config.toml
model = "image diffusion model"
horizontal_flip = true
objective = "v"
fused_qkv = false
experts_per_token = 2
width = 128
positions = "sincos"
beta1 = 0.95
batch_size = 256
weight_decay = 0.5
Rows from block 7 of a small image diffusion model, named by matrix and row number. Rows with one number within an expert belong to one neuron, the router's apart. Each number is 500 + 50 x the weight over its row's rms, rounded and kept within 0 to 999. All counts start at 0. Numbers have three digits each.
Before each expert's rows are labels from the 100 images, of 14848 (inputs lightly noised), where the router gives the expert most weight on average: "strongest on" is what is common among them. Only what is clearly more common there than usual is listed. The data: retinal OCT scans (Kermany 2017).
# router: router (model.blocks.7.mlp.router.weight, 8x128), inputs 0-127
# up: expert up (model.blocks.7.mlp.up, 8x256x128), inputs 0-127
# down: expert down (model.blocks.7.mlp.down, 8x128x256, transposed), outputs 0-127

# expert 2
strongest on: finding: choroidal neovascularization
router.2:548589491491445482570534539635534457475563533511464478565448503546433499453489481533470472463494502596543385433518472531344499494505564414483463502476596470425459479542548470480425549530474470467465518500473453514475473483562511455508484385470556492549475483551471567502426576603489569533500549480570520502424494424532571503496452454532526516535484563630557532535480399429505479485501
up.5:537494625605566553503545499477423490535461377485517437555522538473537469561500411515454500483471502569512472485326542459479576554518447514484569457550498540505571508536500567515415490528473584521609515489432432505570560533437545507610502552586498505508507488463534530543478511508520439484528486412450491343399474506496494540517506481502517488505437461513554513447518476575504530482471
down.5:577460486545479473573484549455527430543306363509466446470548477437527504491514523413498507466501481499507455503440475516511555509512582494556606473498516393581461517428486547519499582540516498421439553496583527527498513542603446513533516520467505534514537463581536486452410441618514518458427553458490406432530518561518577543545533543522498559561550509505477518548498469550546508536510
up.6:508509585447501483436470512436488475482577407489447531612541502517519462477426430448590559391434517423525518560478532539494547436456527536447388495524514505564577577484489532450468479502526404499462391521564482567492513560519424509459498653489508583538535477573494485438471455461486503580471485454446561515453488538539467494458421489460492510504544525470531456544530553646498520536464
down.6:580468452560441454493520514436439491430426364421465493512469503485490493455451455481542531452466466533568420470554502466383497514489579452478601508397448500627432484507558532527558528474510398483522564479462503523554540532510463526407521511527496493472457532437466455552395499427483540505493569556513528462470524576497480462508522490537500467579479594466409442462618515605487494491524
up.7:606570492455472539619518546471657464460486489508546543447460457536535447475557484622489479496548485568509493445469460506477561489472500519495477509533504499427474477582575510529627489326505495581541474535477431532517496439451546485439538489411566472645548509540552537628480547531502448502473454574491513493497466537469505486476472440499475469506506511478512454486472500456427422521487
down.7:521542588509542501431479496452479425459523537540583459601536441536476502493501497588493546502544474526427616369521460531440431499533447415475496489441490472495566535512553554490438477346513547538564538485532491396401500392455535495503549523519540504495513564511416545597530574530497523518542510603494508436525483545460481397483530511528509497488525385555584528519520494472502491538559
up.8:460545442486509566544543483585433491483465535454444503583529461446505538472537397550496481383461516414483603508511537551570511457574532526535486579488524469557518506520588409474577459551510410460517502501518426532510591548457498482482518448551501525547468455550484424435516558512503553541453534526544530545521343429488369429370482521433465481526506532521520421481517453497537523526541
down.8:370505433524566565481566528536462488429542471482429418475519474459502559403519570450472527522460533479412586494604581460491487536570501471557535503513436463523476424407507470518423517391488512515542477470457489503520438461482473461473512435519489485475503462430578584408510490603374625521560473454506504495462513476449551475469458478557483399433497501504553493479437542426491441485514
up.9:451466408456488564463476542450528605513413493630456517457453453547557478566544552522531543465578531531535472516429493544499463447539530456424558552557410505512565513536550426462508522480489332558561450581423456511505502513404439513419462572432525514425574444572519509512416472498496537493497498481538441445432483464538488455482484423463483511535553467524497506431570519441440501549504
down.9:541538543551443418430438448513531569462501558513544446419522588537535559440471443536467540508448532540499549535525578547476543405404547437474513465522484553506519516480547465466444466483525373447633496512455457523483479530512561485537575434472566514570577585550521470467527476545485530556527600530491472503569519510417492459547558551515441490432457436591471546571446498505528626453508

# expert 0
strongest on: finding: normal
router.0:537603384447375526569606504493506538461482512449469514558541572477499482527468503493463478455498423607557474451435446500407485481589457589442458504496534492458501481417440544517433483536514452513509458457484468450514584469556455531490428443503526529553500522544457528510474470424511537555498496430512544502463455568502503557518429441434488444620518449511670459506453484562550553478475
up.5:544566502419502538525544473539473528572513494505510450417515489534527517434541463498538575495535584514495611521516564548501387501475566460504514459443499443525464479520424538471459473533630457538456565527448434580567517517451510519424493472498492500594493427585522468517504506414525437547544480505534570517614536519536445542502401551453450500388484509468612460484559468353499550459494
down.5:451556483477550512399476554554502386486484461490451425511462445431500549444506526551539471467525430513480464477482388534522562539488488552508541508584460443493514519542421501474531523475525516482540481435512441461550544481520518494494526425561399473489533398362507454400526511487494453495437365470419527481479481437498469389458382476456495510526581495524502536515479561420493630431497
up.6:420551552519469504485540527523504502457648479468504536604476519489445483539527545572537427435414515475460498495540496534520541404476476557566517562511375517514580601503567449518664514500492525464585462487586523481445507472493413505425453468453495579529528518562506485498555502531518518479497459492501478473435465483546460457483524444499516511552466472555539559550449643431408480413501
down.6:369548477522437450508509525435583552528679524490564572483515471558520546479535457547485567322396551437522494522501541480463466521514471508534540493386489495572507484535476500484414521402491498532580528455499454523479590504502522499527524532510455385512488586476477562513468528484492531506608457496508519478499450530503563475486556490480523488451451556420536505496440393505514424488531
up.7:489485507457572497483367481405524489491521485672550468464479473555540468530571498508478582480549550494380560547522533533441469422456538492518515515486452449496444497538487465531571477462536557416575504558585491537577533437512421495495458478487463455553563405468553502541521505538523387491513503590425536513577528458506464474453538495436403466469521533413411508481580566453507479488454
down.7:443421508562456486609452489536461591536587569479546469464456513520420697487436546438542555501475584569544478491432488568441536479481475440513484483402520500505541556487477472515506480464480521556465534565488486457444472502476502588523473555467518527472516509473406489547474423568460487549347556476420457505545499554429460538500498530530490456450422511558504390515481499547490432489472
up.8:451512481525435531526583531530638511414344560449507526591466522485510487512445527544585533457481405513520563451516411499488457488597487575525509572549540537581531535420501453482478449435451551475486508447503464529465494549469398535521464507472534484594578474510512459543498521463565448582542465533552460422498358530567420402506427497484469466530513498474495479559479513543501485516473
down.8:397540541560530483489597548447478592420345629578551556526438469503471488452488447516518513464576546497417513409574481471520494481531511433556499482516510453499500457566529519544514448440474524488519490516490555442496492564464447555383530479490566439457518435535491477479564432485496521458563520591502455357411533505535469425525540487589475541452527494533518556509523478483478489498600
up.9:636503508489538479478502521398508462640579441539536407509577552555481491561470553435520528539522528507522504521450594515424507458482496498456427469494438489553530503467466516508519482483507472443570499665534504463451494546506429505571465499536577569542464519507499483514530451554474405502518471445446587539394497507471420493480578508432491487555586456501624500501482490498388532455462
down.9:579499539402512566571447505462474513558711422538511437502528555513520546570466536494488525575513506484475477514449486523503496596511436508480446508493500567476498486522453516492582482523493411555429487377489556512435447532483468495544461510466534516539507526491429524465410548530447459445538437428479457640442495548578523511477554501425493423472454482488452474457538466555584423513433

# expert 3
strongest on: finding: normal
router.3:451425502620609651424519507429478400489525466609513525578481449540585538479519475525534487583504491421438500491451543526566474501474565440470514498492530503413444560514548520487527531490565502446510537445506509536483514452518510477472530618494485503492458529541483498516556386428505505479497497498474534496487509504436563539494487452493459535622500517397447533496539469385342506490500
up.5:569550531531532486458531520518545450600449540514544507469536569498457492531499410548485538446504520502467418467480588551496458565487475487442573397664485469584519572508550598539514518419564490488522458478448380565592575624547516518482549541568470533508507411441506487552496459445527510500428503442533559499448556486472478557425545467505542514545435558567534502508510413467512544479493
down.5:528442497564529562532555590475537491506451555502500498541464565509377565585462577439497455417454472561557470418473504468515428485506475507534549473414506551479564513398481513450383525484549526577489492465486472530520425506555500396528597541479380540519493445517449499481488529430390459509560572477474446574477430467472438434464509428450535458409528510488466484507461573515467579505448
up.6:424507482482453532460523503648474503497376483470538448524524482461561474504595496519577428579603603529482475532545421469494560506487405576503525479485459586541459547503535480479534509497371557566529458463488476518484595415456615551450474500531443522476541472545520595488485588516520486527414499520465578518481554449530536574547524524500558406401543499512497480469514518510432486472490
down.6:567399418371559561470484520441449499521526445438390449476521532499455525464479451494482451472507530452490456530469418562569450499532579551539551522462488430523491504491469490512615538432557623519542537580535534528495558516543432553492528487462504430474482474487478492467497476513512432528476513425450492535516520424486499514613452495432476347498430375484535490499517489504556596431547
up.7:583498475508484578522583404489456519472456445548514534460547521467462507537504417544509548485510489547463517471435495537416535452516542539522479479591516500529586407602399494490532488509525449450470509511640447416419503610417463442460437475410427479557564517504563496510607518469495459562514419495496563478542489434396506489503497506478504478469462620509528436436475554429507505508438
down.7:523470448443448512471498488670478511536400442463493465448454478461469522402452481537448534542453502400534452513487518471398516437471435399516543478479506412483607517587468469453536457574450536491537503571516509507429397511459454486557494479545594481499502492548437521501484400604517451526546500500496497513481502546450482553558469559577524483497414509473464586624429499509527548497452
up.8:561443495459503448496464469575480506519489455494561529448578510439606489517486536577550475506532559489529522621470383443518521544558472625367512399498482559515503385538506585517545445529451434550499487455502555499506579540489536457481458498532410471456490487546532590525503526540494487530453555482435574526504558486498546600484516484469471417437569423456538413485511484609500468498457
down.8:458421544505487457466529515404416549472536516455441520476507490580518520490532465591583465523523504486499532494477426627623482551438539558494548530503565389571416459506519512447533528516502539486497483554492509474442474476512434550460588446484473489380450408444615381476525592499505433504539480458432469528486499483501492518538512447497500410520484478486562470534451508509560562398604
up.9:445430491551479480413552598483510489567438591535513465543567492522578486538514482461482508544572528483526621469385445409487551544512381585494465464490515590476487551462632596552443520450468419497532475424467442492569538538531538547532524562554651490535511470467511551508481546473505517443471468499459487496497453511450551499472536479515458452515598528464505474477487539547445413475449
down.9:416427425541517563447503531436525488465469547439521471405472437454457462407537539564484529562547436411534433445449503458533418538484539500465489524483493425469541473488580568500536430484451502454506494655514414615547516584513511482546515446469481557543476509395436554538475504428464433506497556497501507594547494621543513436411463572501485517498406511484490486524548490479505568494514

# expert 7
strongest on: finding: normal
router.7:474603479492508404483506430529445475567466532521426477496490496487494516490492497488512484486528479554507500540523625502452375504594523540455437558465472594550496392460336531542440436490471513470565503519507476517575485563503378401512429529461438608541494534438503488529475460491486430501524530449449493515519474509465432451527550570501557505595523519493606578539542502492580569495479
up.5:480545529497459510507440402487454525459503538473449524512421492553437445485438432475460518537580503420475562664530496586577508523529457522477525531463525508464546522497580472493459459429539494481550462488524468623567439475477507550515482497555467486540616422555558533366505512469622521546472461467449449566582509545571550499549505462531532541459470518531555509435628499533490466459435
down.5:487483463526584533548458504573501458489478488498504493562457439473494512539550434476481558536575540538542423342526619445600490517534517560606468516435538435478433478526479484450483510513519450550465495591502473481460561534529519515561554524634466457573514524355575492432496506477453475516464631460572561523450489543447504522393528473476520515453482522481416508475538503526493550457439
up.6:419492433541513420399552441381559488431479558536526494489445458458466489512496577423535510513513529544480546573549536461452471535522430517495540487496533554471463494530437512550558502380551499557505551462531342577520470481533504486457485553435497521555645482524618434540507470505622548558499466517600566507480511500497479449549440497487528488451506524502458512473454499496537512423390
down.6:526560401493544519420481554416487528507476575440631474470496463496495525464498509513495602539498477506476605553512520512516579497460502547550538505584612447543589472478482425451447476572472566493496438529508494601456493338496526524467549564433459540505516542429460464493551444542483429525535474488389516539508562538480509495484527413538541532577539477507541393515462485447527504603467
up.7:531525540528467524455523480559425487632483498576509471534547563483462445453518465461507555453441536569509457477447500467355448443497448472468392444492556466455447466425493534467598526568494494602559497536521480457531523538561462544520419506528478531507472460458547568454553557557429488572539534421450502472463511608451527537542548474426458490466498572458584487575497614549488504439415
down.7:453455437517493478463502501571442474464575435534407487457484510503494464501454392522560577426441587487637493492483494469492417513498542526444542482426562507437400535581487460545568514400490479444510494484528525541483455538457548548478468548561482495515433441532442492647456576538528577558619368448542540546473542561498474535564497552525501488499482518510450548532509473480460441475557
up.8:501342485579477512537556467430550481497477498461486590369526522447479492463518435562491496450518495409550578460474486566536580537521563579484490400516505513534471383492524622521412460461471446416551508467499578519483535529519402516533473516486509542480452459550496503511507446386465581514500492489461476502544576425470492558516480575478518499566546428590572475487419436510484503502505
down.8:507543543519520482608495482437548528497374518505474499611462482524511467492494493477448518609467508452493477545433429419433579477514523453445469445528407501508542358459529532494481491468521549591524502408513540520611440631510444483488478545451541509570535472536554437506497471536501391420472523540416518415507540593519455493538491510548509486501463556542516555458470495620509563463484
up.9:463487431448467473467516486492502543537544438465524597568510548438508480556537481521514376569537548499489614562494512547520485473454469420501494486536376446545497670567493511561534620495577461502481550504449439522531565478521470438423421393507545520510529434526507595511547513414490479451433505552612521488395509468403500514531550507499514479498507486492475477440490542509458523482439
down.9:520558480407558486540538477485515474593453478506575498433453520518498540536532400472504548538506451449514531591485500539618560511486475441497518508440466437611540572412441490548523553493495611480529492528446482562450457479530432562492436520497492519478519445492455542481528498416468456522478581541326522523556493466378557550382511489489480554489557505432504493534460509451491399453566