Weights of a small image diffusion model.
Model: 6.58M parameters, 64-pixel images, arch dit, norm layernorm, activation gelu, moe top_k, num experts 8, patch size [4, 4], width 128.
Rows from block 3 of a small image diffusion model, named by matrix and row number. Rows with one number within an expert belong to one neuron, the router's apart. Each number is 128 + 32 x the weight over its row's rms, rounded and kept within 0 to 255. All counts start at 0.
Before each expert's rows are labels from the 100 images, of 14848 (inputs lightly noised), where the router gives the expert most weight on average: "colour at peak" is the nearest of a few named colours to the mean colour under the peak. Only what is clearly more common there than usual is listed. The data: retinal OCT scans (Kermany 2017). In brackets: how many of the 100.
# router: router (model.blocks.3.mlp.router.weight, 8x128), inputs 0-127
# up: expert up (model.blocks.3.mlp.up, 8x256x128), inputs 0-127
# down: expert down (model.blocks.3.mlp.down, 8x128x256, transposed), outputs 0-127

# expert 6
colour at peak: grey (54)
router.6 [126 150 154 106  87  60  56  82 110 119  77 105 117 126  85  82 114 161 129 154 164 138 166 123 123  84 149  81 177  97  97 117 136 118 151 115 141 159 169 130 166 109 132 157 218 154  74  98 124  86 170 113 139 132 168 160  92 171 109 122 113 155  84 129 115  95 122 124 130 140  87  99 152 204 111  69 130 140  85 152 112 116 197 147 120 130 121 109 136 159 112  49 163 121 158 149 128 127 132 127 101 158 139 139 161  97 138 152 170 153 139 156 178 129 134  98  84 144 124 181 154 144 115 195 202 165  97 126]
up.14 [ 85 107 149 105  95  73  88  97 141 122 142 108 155 148  88 146 137  95 174 160 135 132 140 120 161 136  72 133 141 121 114 134 139 122 119 106 133 129 129 125 141  97 106 143 131 178 151 105  98 100  98 114  95 165 113  79  24 150 104 100 117  95 121  93 162 161 125 191 165 110  82  97  90  92  80 129  74  61 115 106 111 143 148 122 147  95 151 141 174 146 159 138 140 140 159 142 145 210 160 193 221 195 167 192 140 118 128 131 108 142 136 102 109  90 113 119 132 118 133 109 109 113  95  97 148 100 108  42]
down.14 [130  73 145 151  82 115 187 117 131  55 139  92  85 138 116 181  42  94 150 181 116 138 140 136 140 108  89 171 130 115 154 126 116 161  70 128 124 157 131 148  88 101 132 119 122 143 128 107 120 113  96  98 141  92 102 152 129 117 124 143 149 115 143 137 175  87 167 225  48 109 143 113 122 108 159 135 123 114 120 164 134 206 138 134 115 175 128  96 175 142 152 143 151 114 170 139  80 113 175 128 178 210 196 104 133 148 132 146 205 109 132 134 112  91 123 126 208 129 115 107 113 126 122 133 137 107 164 132]
up.15 [121 144 155 132 122 118 134 146 204 141 159 131 152  99 164 137 121 111 165 140 132 183 141 151 157 141 112 193 156 157 122 100 121 125 134 145 127 114 143 142 138 194  88 116 134 115 121 135 115  91 110 153  75 123 141 117  76 138  97  79 139 106 122 116 139 111 139 127  91  37  65 117 171 145 146 134 125 135  93 160 130 186 141 100 159 145 164 168 142 156 120 127 122 145 196 150 105 228  72 189 187 123 116 121  35  94  58 109 153 161 109 115 120  97 149 117  85 107 148 104 183 117  73 123 150 117 164 103]
down.15 [ 81 111 163 119  98  69  94  85 154  85 134 109 126 131  73 152  57 121 159 166 154 122 162 129 130 128 126 146 150 118 235 110 161 110 131 121 168 206 153 158 149 139 133 121 135 126  83 113 134  46 149 120 136  81 107 150 182 131  93 133 119 120 141 198 134 174  76 157 136  47 193  97 130 123 146 152  91 153 140 211 119 135 140 121 122 106 112 153 130 154 132 136 154 133 137 112 150 135  89 160 137  91 117 145 113 145 141 110  60 105 134 129 150 107 121  38  94 131 155 189 120 113 122 143 125 121 115 128]

# expert 2
colour at peak: white (100)
router.2 [110 110 104 141 170 201 174 143 109 119 127  69 115  94 165 135  97 139  92 102 120 127 158  67 127 133 107 116 155 113  61 131 175 169 116  91  91 180 160 134 163 152 133 116 134 146 169 136 169 188 129 131  91 152 114 134  64 108 153  54 108 163 100 158 102 150 166 142 171 167 147  99 129 132  90 107 109 152 123 157  61 125 160 199 169  85 121 138 137 153 112 115  91 176 128 127 131 145 142 121 142  88 111  85  48 115  86 120 193 132 136 136 137 109 187 193  54 112 129 164 122 152 124 109 127 118 137 113]
up.14 [145 158 145  89 117  76 108 110 117  82 121 118 154 147 119 128 140 183 164 125 192 129  93 126 218 125 146 118 109  90 126 132 145 121 134 147 162 153 170 177 124 102 106  87 110 122 137 144 127 108   3 140  88 142 124 128  80 120 169 111 116 123 186 124 135  99 124 121 139 159 149 124 146 153 182 116  79 131  91 131 124 135 146 146 171 160  74 116 142 113 215 115 132 133 130  75 124 117 141  87 120 140 118 126 118 112 100 132 103  30 110  81 150 118 106 141 110 200 137 136 107 121 161  56  63 148  86 109]
down.14 [128 104 105 105 137 125 179 124 133 129 140 124 164 197 142 121 181 125 107  92 130 138 117 103 131 119 154 152 116  91 124 116  95 111  99 133 163 101 121 117 175 109 128 122  76 142 120 108 120 150 147 135 132  95 148 144 134 139 144 130 123 140 165 180 166 160  58 120 184 216 189  73 240 172 114 160  91 155 148 136  52 153 178 177 119 125  66 133 118 113 107 146 156 127 137 149 142 189 164 123 134 162 158 141 130 143 122 117 122 172 126  86 108 123 109 163  91  73 124 117 134 109 161 217 173 137  68 129]
up.15 [ 89 127 158 170 162 135 130 194 132 137 144 159 127 138 140 144  94  65 123 110 136 139 118 114  90 102 101 120 116 108 110  71 181 129  97 132 163 113 139 114 153 118 126 118 113 135 136 126 136  71 139 135 110  78 148 145 143 132 162 113 131 128 190 134 179  56  92 123  69  92 138  98  27  97 132 161  71 122 119 208 136 119 136  88 137 168 115 108 122 100 138 134 175 133 220 141 198 187 113 156 136 133 100 129  89 164 130 153 138 172 176 133 128 132  58 123 111  99 135 139 146 104 153  54 165 106 101 136]
down.15 [ 81 143 190 184 190 105 142  20 164 126 179  87 156 164 123 149 126 146  99 124  92 138 188 168  82 123 127 153 103  93  83 162 156  49 139 158 177  96 116 169 129 139 120 124 139 148 155 156 107 191 141 127 132 117 105 123 164 117 109 105 117 167 116 159 125 174  81  97  83 134 108 156 184 135 147 131 183 153 140 170 153 110 149 111 140 133 121 119 145  95 168 123 138 115 154 124 225 177 117 134 146 101 106 161 146 110 150 104 111 134 122  94 138  92 123 130  92 101 102 158  81 104  86 106  97 124 145 182]

# expert 3
colour at peak: grey (73)
router.3 [126 116 144  73 114 112 161 107 145 104 129 141 122 141  40 123  94 141 118 129 160 153 132 194 135 108 162  47 118 145  69 118 190 199 164  46 114 103  84 116 102 118 146 120 109 105 134 120 147  99 150 145 149 120 135 139  67  65 128 134 161 124 115 105 137  94 161  94 101 132 152 120 117 137 151 143 122 178 131 141  88 112 132 165 104  79 144  93 120 127 106 121 134  97 255 119 134 156 166 106 104 103 125 117 167 117 166 105 166 158 141 162 136 143  87 101  42 155 162 164 146 143 152 109 107 122 105 111]
up.14 [110 128 121 107  91  99 134 147  95  91 155 186 150 129 166  82 132 151  99 161 123 141 127 184 163 141 156 155  78  84 111 102 140 180 142 119 123 110 170 137 110 240  78  85 116 131 149 112  95 119  78 126 141 113 141  92 112 165 120 134  94 114 160 131 159 176 120 110 130 126  85 149 202 122 172  97 189 115 123 121 132 124 137 127 134 139 100  98 178 105 170 173 131 119 185 166  92 165 113 108 115  98 121 145 133 114 148 126 157  35 117  88 151 140 204 126 120 176  79 123 138 102  97 118  93 115  45 133]
down.14 [135 110 146 118 138 140 114 139 109 102  79 117 124 114 162 116 136  84  76 130 125 106 130 195 130 150 186  81 139 143 103 133 127 131 111  78 118 176 124 183  10 157 141 143 190 140 113 125 142 130 108 145 160 130 116 122  96 131 114 132 164 116 115 124 137 139 120 150 154 107 166 173  86 147 218 143 128 126 143 138 147  85 107 156 136  93 125 144 108  87 114 103 117 112 156 106  91  65 103 112 150 158 136 125 104 151  93 160 140 134 105 111 185 169  91 164  51 150 184 184 146  57 179  78 134  95 146  53]
up.15 [177 141 133  78  67 108 118 131 125 108 128 113 149 103 147  84 118 155 188 160 184 184 115 145 132 166 127 156  70  51  97 141 146 161 160 122 124 138 151 118 112 189  76  94 149 116 153 122  71 138  85 112  97  82 155 116 149 107 146 120  68 113 112 140 187 130 103 123 142 141 113 150 186 133 159  26 139 111  72  85 121 128 152 128 154 139 107 126 124 100 109 143 158 135 156 126  99 183  93 138 128 112 120 126 161 102 106 139 116  58 133 102 163 122 211 168 136 162 171  96 124  96 112 144  57 102 120 133]
down.15 [ 98 141 136  78 188 186 108 171  97 119  87 125 140  68 195 116 128  87 104  96  83 108 115 168 131 150 131  69 114 175 104  76 173 136 108  91 136 138 131 125 131 150 176 151 166 151  62  96 160 129 142 179 150 105 110 164  78 144 140 132 166  72 121 131 132 133 129 167 160  85 155 163  60 104 183 120 176 116  88 108 165 115  97 157 105  91  98 199 104 104 101 100 151 133 163 158  87  96  97 138 128 162 143 153 106  92 126 140 108 110  87 157 134 117  66 163 108 118 152 113 127 133 159  85  67  90 117 131]

# expert 7
colour at peak: grey (63); white (37)
router.7 [121 125 106 165 157 186 183 181 133 130 169 126 114  97 179 169 151 137 122  72 127 144  66 154 143 168 143 195  50 131 182 106 141  94 102 141 108 119 109 124  98  84 110  96  46  76 158 177 188 168 101 137 122 139  81 136 161  90 137 152 177 122 196 138 106 120 133 148 126 171 127 120 160  97 165 147 133 143 143  67  94 134 118 149 157 155 136 116 130  97 177 140 109 137  77  90 126 121 144 134 121 123 135 104 115 164 110 113  52 107 110 138 107 165  92 164 154 134 121 152 118 107 160  53  69 116 139 137]
up.14 [132 151  89 141 176 122  79 112 132 103 120 113  99  63 155  91 107 184  97 111 109 131 169 141 110 148  89 204 123  90 120 118 152 141 124 150 160 194 191 156 217 157 132 117 148  67 142 121 134 168 129 121 125 149 151 116 148 102 144 110 116  69 124 136 123 188 185 136 121  80 100 158 169  98 116 138 159 149 135 127 129 141 121 143 176 122 176 106 164 108  94 195 114 176  74 130 104 102 156 141 151 111 149  93  62 122  94  80 157 138 132 161 125 123 208 167  84  94 123 121 129 106 114 135 145  54 139 106]
down.14 [166 136 154 135 126 150 137 141 134 165  72  52  99 139 183  75 129  93  92 165 127 122  99  87 120 111 159  71 102 117 114 132 116 188 176 113 136 144 148 170 162 176 144 138 148 120 145 113 123 171 129 111 124  70  93 103 163  59 143 106 131 116 122 115 136 191 151  82 135  75 107 113 111 168 132 114 148 175 142  46  99 136 142 162 128 166  40 130 116 158 134 138  63 109 111 145 131  61 215 146 134 127 120 103 148 147 109 123 127 127 148 112 122 160 164 182 196 134 189 159 141  97 119 143 115 141 125 119]
up.15 [150 131 121  50  74 108 125 157 142 158 174 128 159 133 163 118 159 168 162 154 122 100 173 106 164 102 126 112 163 109  91 133  96 191 136 169 135 108 115  98 108 140 114 148 126 153 127 124  85 123 109 116 151 167 144 143 111 149 140 132 151 143 138 124 192  84 192 175  95  37 102 149 154 154 153 117 148 167 116 103 143 159 126 108 155 172 120 170 139 156 144 134 166 135 153 127  54 209 124 162 163 124 136 142  92 128 101 140 107 136  86 152 172  72 211 139  63 108 197 112  62 137 125 172 137 135 121 119]
down.15 [ 41  97 119  83 102 171 124 131 122  93 139 134  89 175 141 144 131 125  96 144 131 114 135 145 113 146  52 154 164 105  95 136 169 137 123  81  83  95  75  91 154  33 136 114 154 121 143 190 130  92 126  92 151  62 131 102  43 169 113 108 141 104 127 173 154 148 212  64 161  85 134 168 131 133 118 116 111 166 149 118 155 175 121  94 148 163 111  95 150 113 145 139  67 136 136 135 173  81 134 120 122  76 100 128 149 125 107 142 139  69 117 150 144 114 132 133 165 181 113 147 127 129  93  87  91 129 133 126]